{"input": "log_mel", "win_length": 512, "targets": ["pitch class"], "positions": "sincos", "loss": "cross_entropy", "max_grad_norm": 1.0, "lr_schedule": "wsd"}
Rows from block 9, named by matrix and row number. Rows with one number belong to one attention dimension. Each number is 128 + 24 x the weight over its row's rms, rounded and kept within 0 to 255. All counts start at 0. Numbers have three digits each. After the name is the row's rms in percent of the matrix's.
# q: attention query, key and value (stacked) (model.blocks.9.attn.qkv.weight, 768x256, the q third), inputs 128-255
# k: attention query, key and value (stacked) (model.blocks.9.attn.qkv.weight, 768x256, the k third), inputs 128-255
q.186 109:130120117095119116144175106117137113146136143131163118101124132142132120176159139125142153109115124158104138141175116111109107143157122090161158117145130114093108132086161147125102127108121110124099093155132147082091125134116095111111116136115123107120140169089110097117094136095148106135160098123119142070127108140084126121123122134093178111135093134097155097133112122117134112084082
k.186 110:147125113141128118133091126144156148125138112157109140150169133104115164099097113140134126141132123122167140127134126179105112113090131134103120160134136107144128113146119155131142108138170143111134157086129124161162153134142150135120108142145114127096101119144166174160157107092124146088097155162132127201096145124126131131135110108176087149101155116119134164090107106109155161133142
q.187 111:151174115128162156117116175148134156129121111123123109139146141137134133110114139129120120167166125090116109084113110146147107106121128145099124125101094164134136118158094125149133120116144163131154150136145123108137102105134175129149136119118118125129100125124163142161167137141145142128099166170104120183138133123161144149131103126115103088137158140185109164108155130146139124162167
k.187 108:106105148111109122114154100099107087111117159115125136113115132153115077134135166119126123101102162136105133165123154088105153149148128118142121113121133132105141135100156091132078177161113108139109118153114143139117154120123090111124132119112142141135145146141081117092099130132126123154154107114120104036154143114113119124127148138119162131121125132131139085190124119144115106114123
q.188 083:105123114101146109102087161147108163117131174122133169142126123137129164104124171128121139150192131124132092112076117121136151105130119125154127084125128142135138152184116105166133136131151142134104182105136118134160092117140193139146095179096136149106116105127107148129146141124135098127098132163141143165131137124172120143131148150141099140114123103124139139107137105145162148127142
k.188 082:112121134103095138141171094146131085140114129090140114101109133117127087121131096109150156103119131135132150178139180091155111113134143117116143130156111122127103124095152119100109127136137131125152099112128123143146122152103065117111131098168162096150170167151122067134099106154141189143142141088100130081163152108104136124125119114130156132126128125159136093130137145114110105103101
q.189 107:163180121123139167112132168165152154141160109131125115135121123129144134115082136115113114144150122106129129082109124132161123109118128160073116140096089168155142100161102129137120115089153161138164155128135147104111110138122169120131161108157112126116106120134179152169162142137156146130088180131095097181147116127159134143138105122131117100129168141169098155118153122137117136161142
k.189 108:115078144108117106109137118083120120098098160102123152117140142136130086138134185129113106096095152124087109153110129082115149160138138108153123105131146140106165141104132080134085154166106149152102124133131123155122159112168108136117091138122123146122122130114065111088114140131118116146158098139142135062127134102118111122127153148115161126115127134121135094194140141149139115076124
q.190 103:143185096084114136096094153129132139092118099109116101104136131117115103104097110131128100134130107095132119089116115151148116086126150156110126139148149149126159124165109105136188123131147165131148141113146155138150152153123187149150112161149151144160128107111135148185166161135136159152128179153164145178172138145173119165146161144125105127165146095128114184102151165118126131143127
k.190 098:109097146133115113131133115115107117155128122097143125141111143151128113121148149159104129103119188140138121175129163117128161169137143081154108104138122111098133136078139103119103172115136105127109128100097119172124091126141100130099124083149139145144168119134090103058100106170147124132137120128088105079139138084097129112080146156155141125140139121131116125181145109133101105121128
q.191 117:100080137127103106122150080105114108147130126121157139114135127104114108155164118130142146089094132147116133177152128129112121159146137095143143107146161093124106138085159144092125148142115113124096091138096113131112138149128065120105129133132148099131150133121098095109080117123114125123172098093144136072095121137111109101129135140122164141139094133082140096147102130118109106092093
k.191 116:167164118148138143130098155172156160115154110169119136149136110118130177136116116114135128152166120134145134090126102186141123089105137157121110165109125132172125126161112143148165106101143128107137158111129127139156121125134178134143130132124113137098094109122187157144152132117126133099091160141116139212113126158122115138132106114133082125133141112128142140078126119123138150171137
q.192 104:085090158108125099108140139115106105153122151117127139135101128148146100140157159162154149139125152185153105169128141124117120160151125068125114142145138101101118134079132134101092124119125086136079115146102116148133152132118088127101138113113116150143113111138104113108123121119094121110146113083160148097071155094062136094107132117121102149090121108110111121149118114139136129074101
k.192 104:203148148114163150133142132167135130095122152130093134139116157147160129131074089115105127147115155128125124111127101134143104089084103134118120135128143177157180151180128102150120105165140128137129164102135114123137107110107152098105145109140076097111100120117164145142174137106153147125122125147118154137163125128085148150134124120101109139144109157149134141094109084138151167147151
q.193 092:115177091119147158132109125132144166121131155134192107107137136106128164122124087084093114110122087104113137067127082124147132165130161123155177175143113112128109112125152144115140127109106149131090122144160129101109088172141146156145140106107175134162168107113141107140134113135126124143153144089121173150155092153175125113137123161163123124172097128127120149123172125135102099148086
k.193 098:060088131169069096138118106099105144133124107123122167129138092074098142120191155145179141126132144088146140151127150119132167126148115135117149089124130124101118114105122131152136085140108157092155096114139126120119160099130131151108091168166130130134135125155108104157099143129124113126111104123134076114100154125156126096143128098146138108098149118109121083118105139094132063139140
q.194 108:148134170113117135116132130110107126101129133149133089115117125119107105111092115094125139107143099096081116097093099090117153134090120138166125095122146129138150152162138125174122135169148146128157150156151112133106129134156189145170127178120112149100165102118150113137145169166137168145146129150136149127176139132167120180171133145119157125172132141134161139123154129178123156159160
k.194 111:070115102153084096098126119154145142140116070069168163087122095085116159113160140157111117119118108126161130179115146163137100158153142121123146149163102089131096095089118138081152130117088126119107075140116134143121131133142076158102120125182164115166143146140107113119094119092109116155120153102107117121071111129138132105094127151189120108109130109110093122139128157099117084146113
q.195 099:108148115095167129115149153098099123128128158149180082106112113138138130105139124106098138115132114125095098098136080098157164163099150124144136133131115108133136130147126136143119158142131135131092160155148122128105117180132147145153151144082143155135141111099152122118155141134118123147140101119148174154145114122189142141138133185151143118160079139158145133156170132188117146105094
k.195 100:096108113152095107129114115151082148115089058058125169093130130077095145116159138147146130126130147110153136183139133140151130125157109135100165131149135126135118117106109102120172125156104156105131085120125124130141145094143113124093089144198124087143130150174099121123099143123142127167129149110103102129108130127133120074116124106173108104114134111131107098092106151081098082164146
q.196 091:169165095153153146157150144138127171092135106137151110087133124109119157129083107102103123118131120100073152082104082122144131111121134165162123135121101166147141138169137134159150141154121176135154119138133136109117096120162204128162127109129127130108142133109167119156102152140133147142157153161092129169182114143169154155150110128123126119150122150142150147119165129165108123148147
k.196 097:083127125131109103117145138115131152155096087127173142123142093079090140132185164144152127111135098118127144155126169132146141133165134127112138112171115086123104117090128150101163131111098158118130084151127155102118159117161096148147124141136165116158140123133096114124092137148123104148121113142152107143084123124177100112109128145181124136104153111108121128141103178125129088102081
q.197 093:125122132137160158115134126104085151118125109127178093078146162110094119128140085136085131121139159136080139120138099104134129184119154125145171140170098117125135116133122094112137136126119136135132081133123151109116069132160134133146112067115144125117182156102134065108105095170128131179177133116095148103180100139135093151123129156131139092167128120127107137122171162157060099144096
k.197 094:097083089154085110135120132118123115122092135129132175144116077114099155147164144121167133114154127102142124153130153147110132114152095128098115120124156137148133110101141152142161089113129136096146138144160130104144172117132149128132143195132140114144088095162131155144095131119106108119079119151164074155080141128147130081140113090154074145055162130102135119134108134112147100137128
q.198 108:127096115155105110137118122155147110126126143116086175147140123132141113152150174157149154143114129161181126176137172165123112116129096111105113130121148120117100113086126121091131104119099098144122128119101135143168167107103070109097125132144108124124068136150101152110132116092121128098092129118154103117080148088047136086108112101128111139077148103118121116133089118092160119109132
k.198 108:184152159112165169134150140129141129123166176147096104149134147185181118110073115090095121135121138140100130083129096102118121114110112123148108130088135142123152153177130125154110144138165113135110174115119115117106091151096157107151140085097096145110136116088144143140171125139121133118124137143113161130181116128100139171146132130097145147166115146147142137116150103161131158105154
q.199 107:147148155141144146121142158129094151121129126142153083095114136126111138115114107104090110110140127124069130092142080086148161153097143144174155118133110117137144155174122130159138150140119147122127143150127113116095100148155165156172133116101112151111176126099141112117122141162128144142151114158122161129183112150201120165132129151134124121195111126123158145139169128170100146144132
k.199 106:080127106146082093121113118148129136139113073095151157113124088082100153133165150144143127102129109105153135181134153163138132132159123139094150121156120093122119101087138145094165110141111164096119073119143138130128156107131099167112105161179154095149124130163075098143112134106107127148113117112136090137086106136160108088121123133185110113087144104114113128126111184084118093144104
q.200 107:104097139136120110153133097140162102149134127097097157146138130133130135157149136169134121141110127150186151169141180156123111128157112118096151148134115130126101105088128130080120099119128129150129093117112146142160126100106070110092114126154136095145098145169100123125099109072130102120109130126107103118103137110098106102083125095146119126071144114125104106131095129095138110127103
k.200 106:170142153105159155138148129094143098115140195160101116192117151186144107139078123089135135127146127136096123075133108097110133113114123130153116122096143151134170140161129126152102134131158106142130168113132105112131123128090159119156143123071114166099099106095167137136168120150128125082124128149146145125158133143121132162147110106079130144151117151122143145117133088161133138099147
q.201 095:105122121153123110143117109154158108102125116112107191142133126107120162131144146146148119136125123114183140158125182170106083097135101125101120132122122128142121109097153132106147092122128138132148130106112125121165146094120104124108114145150141113135085141159113157135103127089141119114086130128120088129060144131093106099111126087126110130100170111103120116112098118062145097117129
k.201 095:158144144110163161128136129104125137113172166167121098160120152172137114143091134095116130120114133126078129094113116088113129135084145123160108151110138135141143141170134110150091148132170106136157171127116113138139107134113143112140134112069110167081161117103163137097128097148150150109157138154146161114187154141131126186132137116078144156179111150155161131145147109163115210090134
q.202 095:123161128126151132116139146091106155137125157145166093098112128138147142125097110117123127112152155134085116090138060088135169177113156100137149139132133131112149131153128131136116168116111118117095131138145118119113118157151143148161140083089168130143177107099125097120124126156103117173167103109106173143156101125147137135137118188119132152171082147136124135128160118184079129119086
k.202 090:093121101146108099123142125151100150122109075088133158102113131065083111134154162156154118122130141115164140168108146145132132122135106133082161098147146159128114122107125114133167097151103160118141098128120129138138159103118123132105099152164107105157112139167087116138100158092114121134098145110145099119087133115131125090114142106161089082094165137128113112123102164088165057175140
q.203 112:088128125127124118115120114129139110160131142121125158146123088121148137142158153164161139149140163175173135175146153140119120125154123106103125140114116126135100111077124143084123088081128090120113103119097126110139147124110072132103133115117160116148111109143095151112129115110117101110119120094118109128061138096094135060099130126139110144070123107128108100123109114094131086109073
k.203 115:164138145117166154141143115117126125117143175147085110145125151166147086137077107115131120133126163136103134075142099087123127123071103142132111129088146169119172155189139114166092137144152103168138157114117129118122127133103163078121129113108053132096129129115146136116160115131136145102142123134151139121174129125069126176138132105073123140144122149164132140100131106140137178128168
q.204 109:167150119139149148122135144126116159097136130138165102096135147137114144118120094113081112103119130098084147082111078110132121140123159172149143127144091141138147125176143121139160161129143173119124120150140145117114091141145174156150149112118141115121179140099154102156131129162118128154151138147107144136192088146187119167146118140130124106194123144135140149115165142133104137140129
k.204 108:081113113144078096112115121131120119146121086098158143122126080076106131130185165161153143122134094097126133166121157145115148159168131127102142118133124108123103102072131160119162101122109163115132101152147152120140169112143114167128120163140170105151112133165087104132096127136112110131123115127141098136081153133181124094120122126176113140085144112114127116145125170100117077144101
q.205 075:151111125085126114128133152105127084117117136129135121128120119132122118117116101109129135101152042112111127106100102121104148148119103114160108103113140130146178156157127130174135153159146138111129186157190135113117130141130182137148125178115112157110137100147169138136154150160143138142119119154156139126124138157213128167182147149125161128152121147127155121142121112124137163139162
k.205 083:082117129156079123111148117125117137149127055079152130095112124131115150124157130143134142096115150128141112172129142154129093143165149132139125141171107091126115120095116144089134134128122149134120097091102131165133136146154093143106136150203169104167161148125134106117072129104107104156137124123082118134104140108128161095098129160170134127137139132086121107148138149081099098142133
q.206 098:152155104128167146139134127154133148085147112136162126115154154109120175126103082104101100123138127065090151072132101141137147139123147178135153147135112173143125130177132144147165130134117190107147121128151142108118091095161197140141115127130132124095122133117155121140121149142140129154130149172087123152151107119207122143147103152118123112150138142144136136122139145117105092159143
k.206 095:080104127132070095127139129113118124153118078137150134117131107109081126134190160142154147114132103142134131163127164111130164155164156146129160116134109084105085112082116151094135131110108156123138095166132146120099178131141105129136112165121162121143132138122083098129083136152111103159128113130138106113081140138163134128124136115164153113112146082104111098143136190097119093085089
q.207 113:155141144111140155112129150099098127125124142141136105110115144133108088098090117085121145110122101131081099090101100099133140131094122132147100119105137119126172152162127118156112179153161136140150167151140133126113137146145178121159141134118112143126152125105170136148159151172132161142148137151162154152187111152157128147166132143140156128177136150144157160135141144200147177127157
k.207 111:084104106156103112104125132139134155151118082080153147097131108095128169107151122156138127134139122126164129180136152179121098139176149121113142143168106096122101112091117120114155137129117141112129094146122125149149116130144101162136115121193169121155141134145090110133115135113113112168133127101090103143078145125145132094103125162172112111107144113110113121121123152085120058136126
q.208 115:096123125139113107123125095138166107132145135127114182139121102112151141147152154171165134136140152151181129178133149152103105106168103124106140128112119124132101103094114160098131093090102114125115128121106130132150127101128092140101127138138161100141085138139090157106109128098118111110103121118129104122064126101089132094113134121133113154073139110119112110116090115093134081118079
k.208 115:170142164108175166131141123120127114098163167141094097177138169161136106118096112104109135127108145133096132080120105079122136148076129132143107125111127146128155152165142117160090128136174093148131168123105108114129131133106142093127140119100087119100124115109156128137154110148132137106140134135145148119176142130108129167151137118088152133160107144151152135124138114158139190107148
q.209 099:091111147094139105117116149105133111160119150132110168178093103142153112109152153154176140137164149166164110167132140130113138120153114077130107131105148119115116133084145129127095140104155074142116141111097098150145177138101090123124145126100129137153093090141099163122145149122118117099110108097166133115101161125087144073117143120127107164067121120116125115166108093150155154093122
k.209 103:169159161125173139130143114158126127092141152118092101129137180151168120125065084124112134153110169144129120100138106127126119090095132128114122129141157155117139133187112101136134136149141111159112147093120114124139101126131131102104130077151080118133144140120157134137172125124139158134117146131081154140165117109081137151133127126090158108179112147152147144109127102143131160139168
q.210 112:117092141128110099142120117133133104149100133114084157160118119140137092121157170158156127130117136174167113183135187134109115114138088109096097126119154100119112149092133130118101127128120108151136126116114108154130157120104069104103138130153113126123098123132115128115139098102125134083089118112168106102096175100056142110126132096111135167076122106120121119126089126125167143088141
k.210 109:193162144108203179131135131153140114102162183142103117124130153172173111141066110097087129146116144136109125085124113124133101101097104134137115144120138152134163142175126118132116159109149107122108179127120113135113084139111161114131148075111095137111101126101149147126179118126132131112124121142112169140157104140084133168133118144077141119163112143161147153102131076159142168127140
q.211 089:136126175138157155121122121099102124149135132114127076116116164148107096106105119114111148133119138177118107114114120079145131180102154127145142098116120124115130145146117116143117151150145123158128143138103133152081114185119113123129119107125102140116172136106153109115114122182107147118136131141152159101166132124132116161137134135122137131170113148105154144177177137167111193127169
k.211 085:125140102141149120131147130169156141121114121121153149113122082098168179147125122129128119130152116091159121181146134174103113098128093115093136135145149125127154139093124118104166098118118114098097088115139108117139120112135126153114097122160163098148082114168131143137164121090120122131089129102135122141062102119086142075143099152137113121097145125114118133109109114090156080159122
q.212 096:145090153155111111145116100152128084126133116096074166151135148126106098133110119126153116139118120113164150154122193149118104090141091153116116096123132148122130135126135109131101086162126135149188104124131145149156131092146113090090119150182098102103099163145126131131107113108172140141094137164098099114133129111093123151151086069137105115088189145141149142120110123083158125142187
k.212 095:146127125099164140108152134132161117154136152179169118125139105186140132137114111098088139125136117159129117113116117138105097139128167122169091168130119086134128110099140162087100170080144093113103143144126148130115105162086109147169144091081176167123105116069174156133133122145129100110152150153144161154117105161143160142110143158121132136139110144122139138144142127173120139101083
q.213 109:128151120114132154135122159131121149113127148142180080105121129122137128120117107091115122128139107097075126076117092116133148142106133146153140110120134129142156144152118134152141123145119143121122149164168124107116111149152172165174140144115127137124172098108167137147158149185140118148138121132147141159162116161232131142152130167131139123171104137141143156130162129168107137160139
k.213 107:056112109152064087115111118133105152141115056088148137102131108084088143114165151151150143119119124130144128160136145145115125152159142119119141093168126099106103118097138133112160131133114156111138084122129155129137158125150093150106119133186154115150149141165096086127085126111106118147127138112112101108103133120140131094109121136187116118095144110108107109143115166078095076139124
q.214 090:100098166098144143113134146094081120135114144146166096125133141151146100132118156153145153120120168180128081142123114094110142184125137087143152121129131090098106151113091099116104135140152100141101145148105096137097118162129104144139143108087113159128159113127107097093130128177059139132147103099145170103124114096130123126114123164123112157143088128081126145171141136173116127086106
k.214 091:161136101124132141148124111219101138094118145097100164146128135116143117139086087133129119141122156119145123139137110160150094084128103138097155131130166165149172146175120112139140096170121115134110133101141099118132128085142141095084123126169093106148094140174134136152160127082119127130077120102118111143120089122071129112134121095123106114115120133128124133100106106096146130157147
q.215 104:092119118142113119119120128136131127143120139133127179160121102127153138153144164158168117148134158135162133172150149151119121133159120107104146151118109124126098105099114136088123096103119122101101117108119108132135137126104071125105114120117130103130090106157100129101102099101106094108113107116105116122061144097103123062091120115137108155081123111095086120135107094095124083095068
k.215 105:175152138133167146132121138127098132100142183164078108142119156145144098112088094102127120147101156138109115072151101095141119122092115154134114124098156166136163139181135106147108136144141116159128170115137112120130131113091145079124129124101059144112125134092128152130157130124144163105135138132153147122181137131083118166154118105084142133171123138140154138126130105154142185099164
q.216 085:112118130154124120135128097151144121127135118111128147146142119111133158148144158167141129132129150136157160172126157157142107130169152110087140177154109131135082085111132113069115084101093123115116117118102124134126107116147088124118133099141172098136116138162083135106102114091107108138107123110063123131099136110096134114087107109125089106100142096115052120118141144062116074133080
k.216 084:161141140120173157123149134089126103115136186162113123169119117180117107134109113105125142110134147124072106084130103085110148144085111159128116112083143154118154139147132131153119116142142096130156163115155119095118163116068151086158119143067097133106125115123176163150157127148123141106128113167162127094174128137091115180165127103068126149148102156141139107114133119164150166096143
q.217 072:103138115096142119102106139129142151130124159141196116124098104121157135126139159098142120113147091111103122122118076126108154139122144093144129150109136113129116131127123156142133101106150144087086160138178091107118148145117159162172119195063145130108159079141134141121163158141131126118133090117157158126110114136165147093171145169138148146101114112132128092151144106098109111117086
k.217 075:101127120144085094125126076111095146091128065088096127126153145095087112109146123175142109133089164150114156149146133092154149159126142178101144123186111109120095156156103108131129132159117130105107099079096116160150151097152089092093119132160134131136176150151099101112112129115108126126138135075105097103137139116078120097140144105146156100143115110121133111126141158093121154117175
q.218 077:133148109126192144119129132157150182100131121137164121105155138126121168127106080104085126092128142080100134091127125137141145135124173150164149149140117150151160111156131150140168144129123159120124103150154172101130095129116189134139125130111149135138165136081131106156134127130150097146134128140099136134168100154227130161102124158146125105142135125139118141114145135094100116192114
k.218 084:059114117141059071127109130104121128139124066112160137111128082093097142127173164140164135123127119120132137174116153115104145169156145145134137103140096115099086107076113091130143077121115166089149096142125142112124162104148110128114140160122136130126137118150114123123101146158133144128137117135136088113098155147166134101127129101181121114098128120098114104141124170099103084125104
q.219 094:085109116114119117110111107142138109145121163124122157164114127127177116147160167153141115140118146171174122181139139134131132120170140084106112148119114095117095120071102140110132100090110096135076131127113113125124140127108084144116125119106145132149120101136098154096129101100096117122104107103156124119050125110097133062073124133147102134091125108116090102142098095113132104095092
k.219 100:170137152118161144148127119133122123088168179154075116144127164152138114115075104125124125151104142123116140099135103087120149092086095152129116107092155166118148140168127108171101109164159128149139169099119113137113111119108147100113126132125062123102121113109136133133181139121136157103130142147139143130174116143062129164159143112095148133151105152143156133092123105128140170120172
q.220 100:117095133155101099128116117144150112142129093121100179162135143129127142147171158167151125159135148137171141173123167164106104125168104108117135135122112135125096107102137135099128098107105129138109109100101124136140142117115090129110112136134131110122084135168076142114101117086121120123094125121113112104071145105078136094109132097136107152065140104111107133127088114069135095119103
k.220 101:170139167097175140137152131124141089112158193154094109157124138172137094141105113102103113129123156135092123082136114078138130122091134154149109126112130140143148149151130121142098144143134119137138190139138123113124115130104157103138124103061096134106115109070144142136143104143135146100121120145136141105175141128095115166134122114066135133173115149147154142128137093158136202097153
q.221 103:133139139101140140133144154106097132108132119153132082105121130149110122109096093102103138107134115118066114100146085099127155119091145152140117110118149133131158154179129108165118164150155148140125156142130120142102132143153165134146128123118116160122170126097154103149142134167132168127150132137137149142188110161151131176150144127112138129177105153136164149140170152175140156147164
k.221 104:089118111149091105098103135147116151145107080090160154132148094078116156114164145141136119120128105116138125163115150171148120138159147116116134132156123107133100118088134155099156131124100147112108099134127138148132119117164105177129128141176189107166135132148098129146118136110129125143119121118109103154059135122161125103106140145177114121099164109114100137133116181099123088153099
q.222 090:171134112124130147126147153127116135109135136120133111120128135122116128115100114091115125127140088100075113080107092112122164139099109161159125089121126137138154156176160128173147152159138155135147157152172134128129122134123187104156120156112114123112152138119154123157150147157155153148137134156124138135168120154181121175172122119115146107164131139135152144135146111154135157175169
k.222 099:078104130126069098120140126115138144141119070103167127089119082100108159128158114139127132129138106124175127180121152146135105156175149115113138135159100096121081093067130147097152124101116139100124076144137138122134131131137091145130113135159175135136161135147099126108099137113108104152134158094120092130058131140154120118109141142198118123107137103091114118138140168112113071146109
q.223 096:096147102125128143093143124148149156146107146157141124118130116132158151153153140165129135136126166163141124137123107127124128146154148112121149153143088102116084101111111149094139145099116105153061117134110119133103113154102083141120166070099168136178141111107113124101119125100100091134137122084141167118083115105112135075091129154133127169111085108111111120134144113122111114098033
k.223 098:160138144133137127170108124136116151102141158137087127155129164114122096115097125132160119138140148102112127086117097098135149101102106144118138089092156184129171140187114104183124092165134136133151152092129128114154143079136164082110130149135055123090114123136119128139164139125127153101113112133153108152147134115108113147155113091092100110128139122124127111095123112130155153160188
q.224 120:126053126159077119116119089127162112139134126122116167165122102097135156133140146131180160119135162136138138194152136129103140117138093117142131110113160119111111135099139131133130096122114115114135118119145113121163159107120093087092121129152129100119138134174102119109123139090114135103109110099128110097073124145103135083142109120121113157073129143105159072109100109085133115123166
k.224 120:148140123138123134135136157146182161127129140164131138123148139108136177079099127143136126171181134103155152110128081135123107099137128147117094115117122095101121130139090132130148125105159161096154149099124112143118115153129171181158110124157127139106125079146172123119130126133124138092112156134121119184124147108178142125156088160140081115115157106129095166115142113128103110154157
q.225 099:136109084140123124151128119157109120115094117057125147095133131112093128158112099167121114124094106117129115134131108139118074108105120127122141160160159145126134152132134124095124156168111107179129095154149157149124190120119103146129126158187121139179132172151107112129137135077127141151109160114164163109136129126083129119146149142119131141120122132161122144143129170135150124142115
k.225 099:132177144138176142156126126106130130150162156123150092138090149194166093101115093109128126127152124169131128109156155141147168144116171098182123120122116144143138130124130122150135153090162123072118154132101129122128082149105136131141142088077134165123121123090151115136149158160147117131173127118100112137159096095170149148104112146141114096174107145152136121131132124142091110137120
q.226 077:137141116113149117140125144139115144064127144108087143121114123133129084132069087120084090134111140118098119109144111117127096114123114144127104181156140135173143145139127124135116146165145130155140122127186174129107187139100145118123142146100105165154144117134139152166161118094141163132104159113172163142128137135134099159166177118099125101145129153112138152133165141136149141142132
k.226 080:139135125108175152169116107113126126143121119097124095092100138156131102133145096134117123109109097152098106106112146131141134141143130101127158101162109152172114106110124096100122171114120115161117134177090115147117064125108081124110163084106155130132134187096122140126104125128133101188170136113099147091172111148131164139095129126118145114133092135166132111161134135130126110119096
q.227 103:107097109133096161142110099107177112155160141151179122162145104103152191134120136088173182099155108116154157146109123153079120090160124099154147107085141123141106108079126142115136085095134153077149152112143113082149113118145144130129115158146152098097116112149144135116127167131145108098154107165087117131089098158172122104146100130126102159092130122113158089127110100082103088122129
k.227 097:140120142152106105119143120131132156103098135148126154111134141107101123121110132160116116178135170088135136143131109102118112110115090178086118120109135088102170148146118124135101113122118145124129130116146116176119155134140151110125112125174108137102129119153159107121124096103117152111082127142122118161108182079098135122170102160139110143092154146111103186130153139157139124123170
q.228 111:125153110100154127113110126110113157098137126113111100141133127108138089084078101091089098120098108104107112090111094105135119116102155148124112151139151137162152157185146108138166157159155139153123131109180137134137161153131144111140140143121096162114155133097119144190163124152145151138131161154178160163142122137138122177157151154131136119162136124124144159131146169153127161153115
k.228 101:142133128103157130161143110122099085158122114103143114112110123156122097167149111144109129091101104143103122122146143131134118155152135118125129132147096139127126113109113138101087158127133099146104092167090139127116085113100070110126161088091149126156120193108123143131102121119147102186153123119127147064168113124092125116100132098110155119118084147168146122149126125128144145104091
q.229 090:133082072164054115121144081117171105124126106156112154147127079078125138153117138129164132102152139127121169172145117151095111128154093123127100130132115089144125122098146169114137105129142122116146175139143128123153157124141128126113161147147141126137129140148137126124155137080136140096109126106140115143074086136150137104151104111097096161102140145121132114118100101093131089112148
k.229 090:125120160151144128146129138151143172102137141140150107126138187096115159103131142150126127144150142101146149113109081111123121125090136154131142099123140097088111130142079098117159107110130171120151148115121116132110109132161153135132095121165108127101135133152141109093124105144099122130132122139094125149122163113165121144127110175154092127127148117097094157110178114120073102153168
q.230 112:103078099164081107116142087126175097138146118128113183165114100082131130157131143148172144118154162154125155199154164152099139117151082116122123103120131121126112131076127132136121103125123120110116144128131111156153138115105104105111106119127135111122125117172124128105123138103130147101106114103127111122076135142106151094124118123125112163068144157107134104114093098103144131134153
k.230 112:135123127149138112129136148164160172112114143162134098125138159110131175086118121118139129163169135089169150108112097141135124089119121142112122114123134110092121134155085116127160101106138181096146151106111128130127128125159174164141113137171128143094130098157144132119127121146134143102120132126089122184126149119185131130156099149158076106122144105112088132115140111119107110160157
q.231 099:149141080113130114126119137102151102108136138132100129149105085101132095146073112095127130138116133110089124102136095137099123114117111136131109156135162119181168148146161133156160155148135109161140168138166163130169177140109126123148171174135133143156134128099128170169157135115166156126106171153180170162117108155134097147165156144120113135137158156149148139139122130148151147172126
k.231 092:116111146145163139159146114120098132158123109090169094095136157170131112137149100135118124112102123169129121115134124099149130149129133117143163118170082149106141122122097091109126156146114105145131101160104143123124064126138098124135145095114151125166146171109122104099110114130151114185176106112086147052195121097090148139102116155125160108155082120142140125145162153151110097139106
q.232 109:143181139106177130107121176136104149114125151158132082128132133166159125114109114095091132143135102114119134056108109117152128138115158155111111134111088133135149111150132127122129147114151151134116144112132136125102103138137171155163162129081133146100106121085149159141147152168124119126145131167100128175164134124171130162123144142146161084172111134134125165130164141165124154133090
k.232 112:104113110110110128127114109102092078136129116095132124125109117132100101171143135133119129088096134147099108131132154109108119145148131134134162142158136151159134129103153132128104162169116094170101092187114133125135128116124064103124159141133138125162142191122086139128121125097123122172137093117146154052130135132093115132126165093099173126114106158129162100148095136142160145125114
q.233 127:138174126108186127103107152129088137105121122100115095080134168146113102106117093133073093127097104091114127075110095129164102116114170161111136171153138158132148127185117105117127172166148135165130114121138141151111144157105149132131128136128117147150136147088140103159146100145129151153162179124162161147175131114112125175134137141128149104172121127146111178147164177164120144148129
k.233 111:125133117127134131143121116115107107149132133116154123138115097163127090173140125111118111096118117161108092126150167138137130154144133114149146136142122148164144138111147139141106134136120085150094123172116123114145095120101092121108156118077144109147114171092117141134121162119139093140155099117141123083136092143121132094094144115116170138125093146154164090148102133146155147108080
q.234 095:126184171095168155122136168128101139142153136152119099127123146172135101102140141115113136131142111112124099066118128108178149130116160128106107115125103148125120113171111122133134133100152134123121138125101102125116083154132164136159136121083119142107121111083130146134114142167124111124143116139116105162184130106142138162099142136154144095185082114131128150115140116175111125127135
k.234 098:093076105137094120147137084103118087129130119123151151138150107117121113185147136125146120095079123143105128156119156138111104137147092119140136134133154137144129125103165126103102128153095097157110097157140138128150168115114080115100145143130135102162134152125104158141116125079132120142124101110159148069125143154079104123145158070079166137100132134139164088149087135116181168118100
q.235 105:120081104171086124119142102159132123145137106119133175134122104086106158158122141153157159130130166139132155187165148120096127132145086120149102112125146137091094147092126131124115099147116122134122136138136120136158152103119126105110113122156113103151116141176121123111135133089116119113121111104133125104086118134097146083135089130128100169068149162126143095123099097107149105098163
k.235 105:128144152146130113122123153136169169120138146165122143136131136118134181078130145146148134168175155095162157131127097155137117113121134144116099107101120103091120117128104121124157103096163150083142154102126107139133128152134181163150117146153118128098116088135153109127149141151146139087124147143108110195109148112191123126140113175164086121141165108120088151103140120112098090147144
q.236 093:103137139125102143146145137110167123128152159198151087123168105155154153113132136114138112108138106133153166103110143154131136140154163125150139123095098123140133074110140137093133107057142148097119159128099104076104075135168137144139159128090178122125125112087173153141121142131142120099163122148088102152124103130172126125106108123158133134114119104113113127101142107121094132087090
k.236 093:145098141114123118096096118127089137099109101104106169127124128074116097133125150137128112137080143100122136131133130118115130103125115180084142132109163121120167145154133116142098107179101127187137092117173138155121164102145125097116115145206085108111141149177099132141123080126090157120088118155160135122119132137082112134159137156086113145113166149099109154143148138143151145120170
q.237 094:130061177153105144127165098138104105162149124125140144136126138146117168119154161156165149117136161129143138193126166119093145128126112088114136098099128123096093125106122115136106112130103110107116119152108099125136117093126094121091094113152122100135143127153106097093094126127113113131153077136104086072113121141108125095121109136124132138099117132123122072108120111105115119107172
k.237 100:146121097118113105113132153166170145121116122179109155152128129089135173100104109125146129162150156099140142142123103158119111084118113154137084133118134092107129147126158158142157084118156163106137167094138115145114163116111174150155113140137124129115111066163151122142167162123122138070094168129134095193098129113165118115149122145132086150113156119130104147116122117118132118148151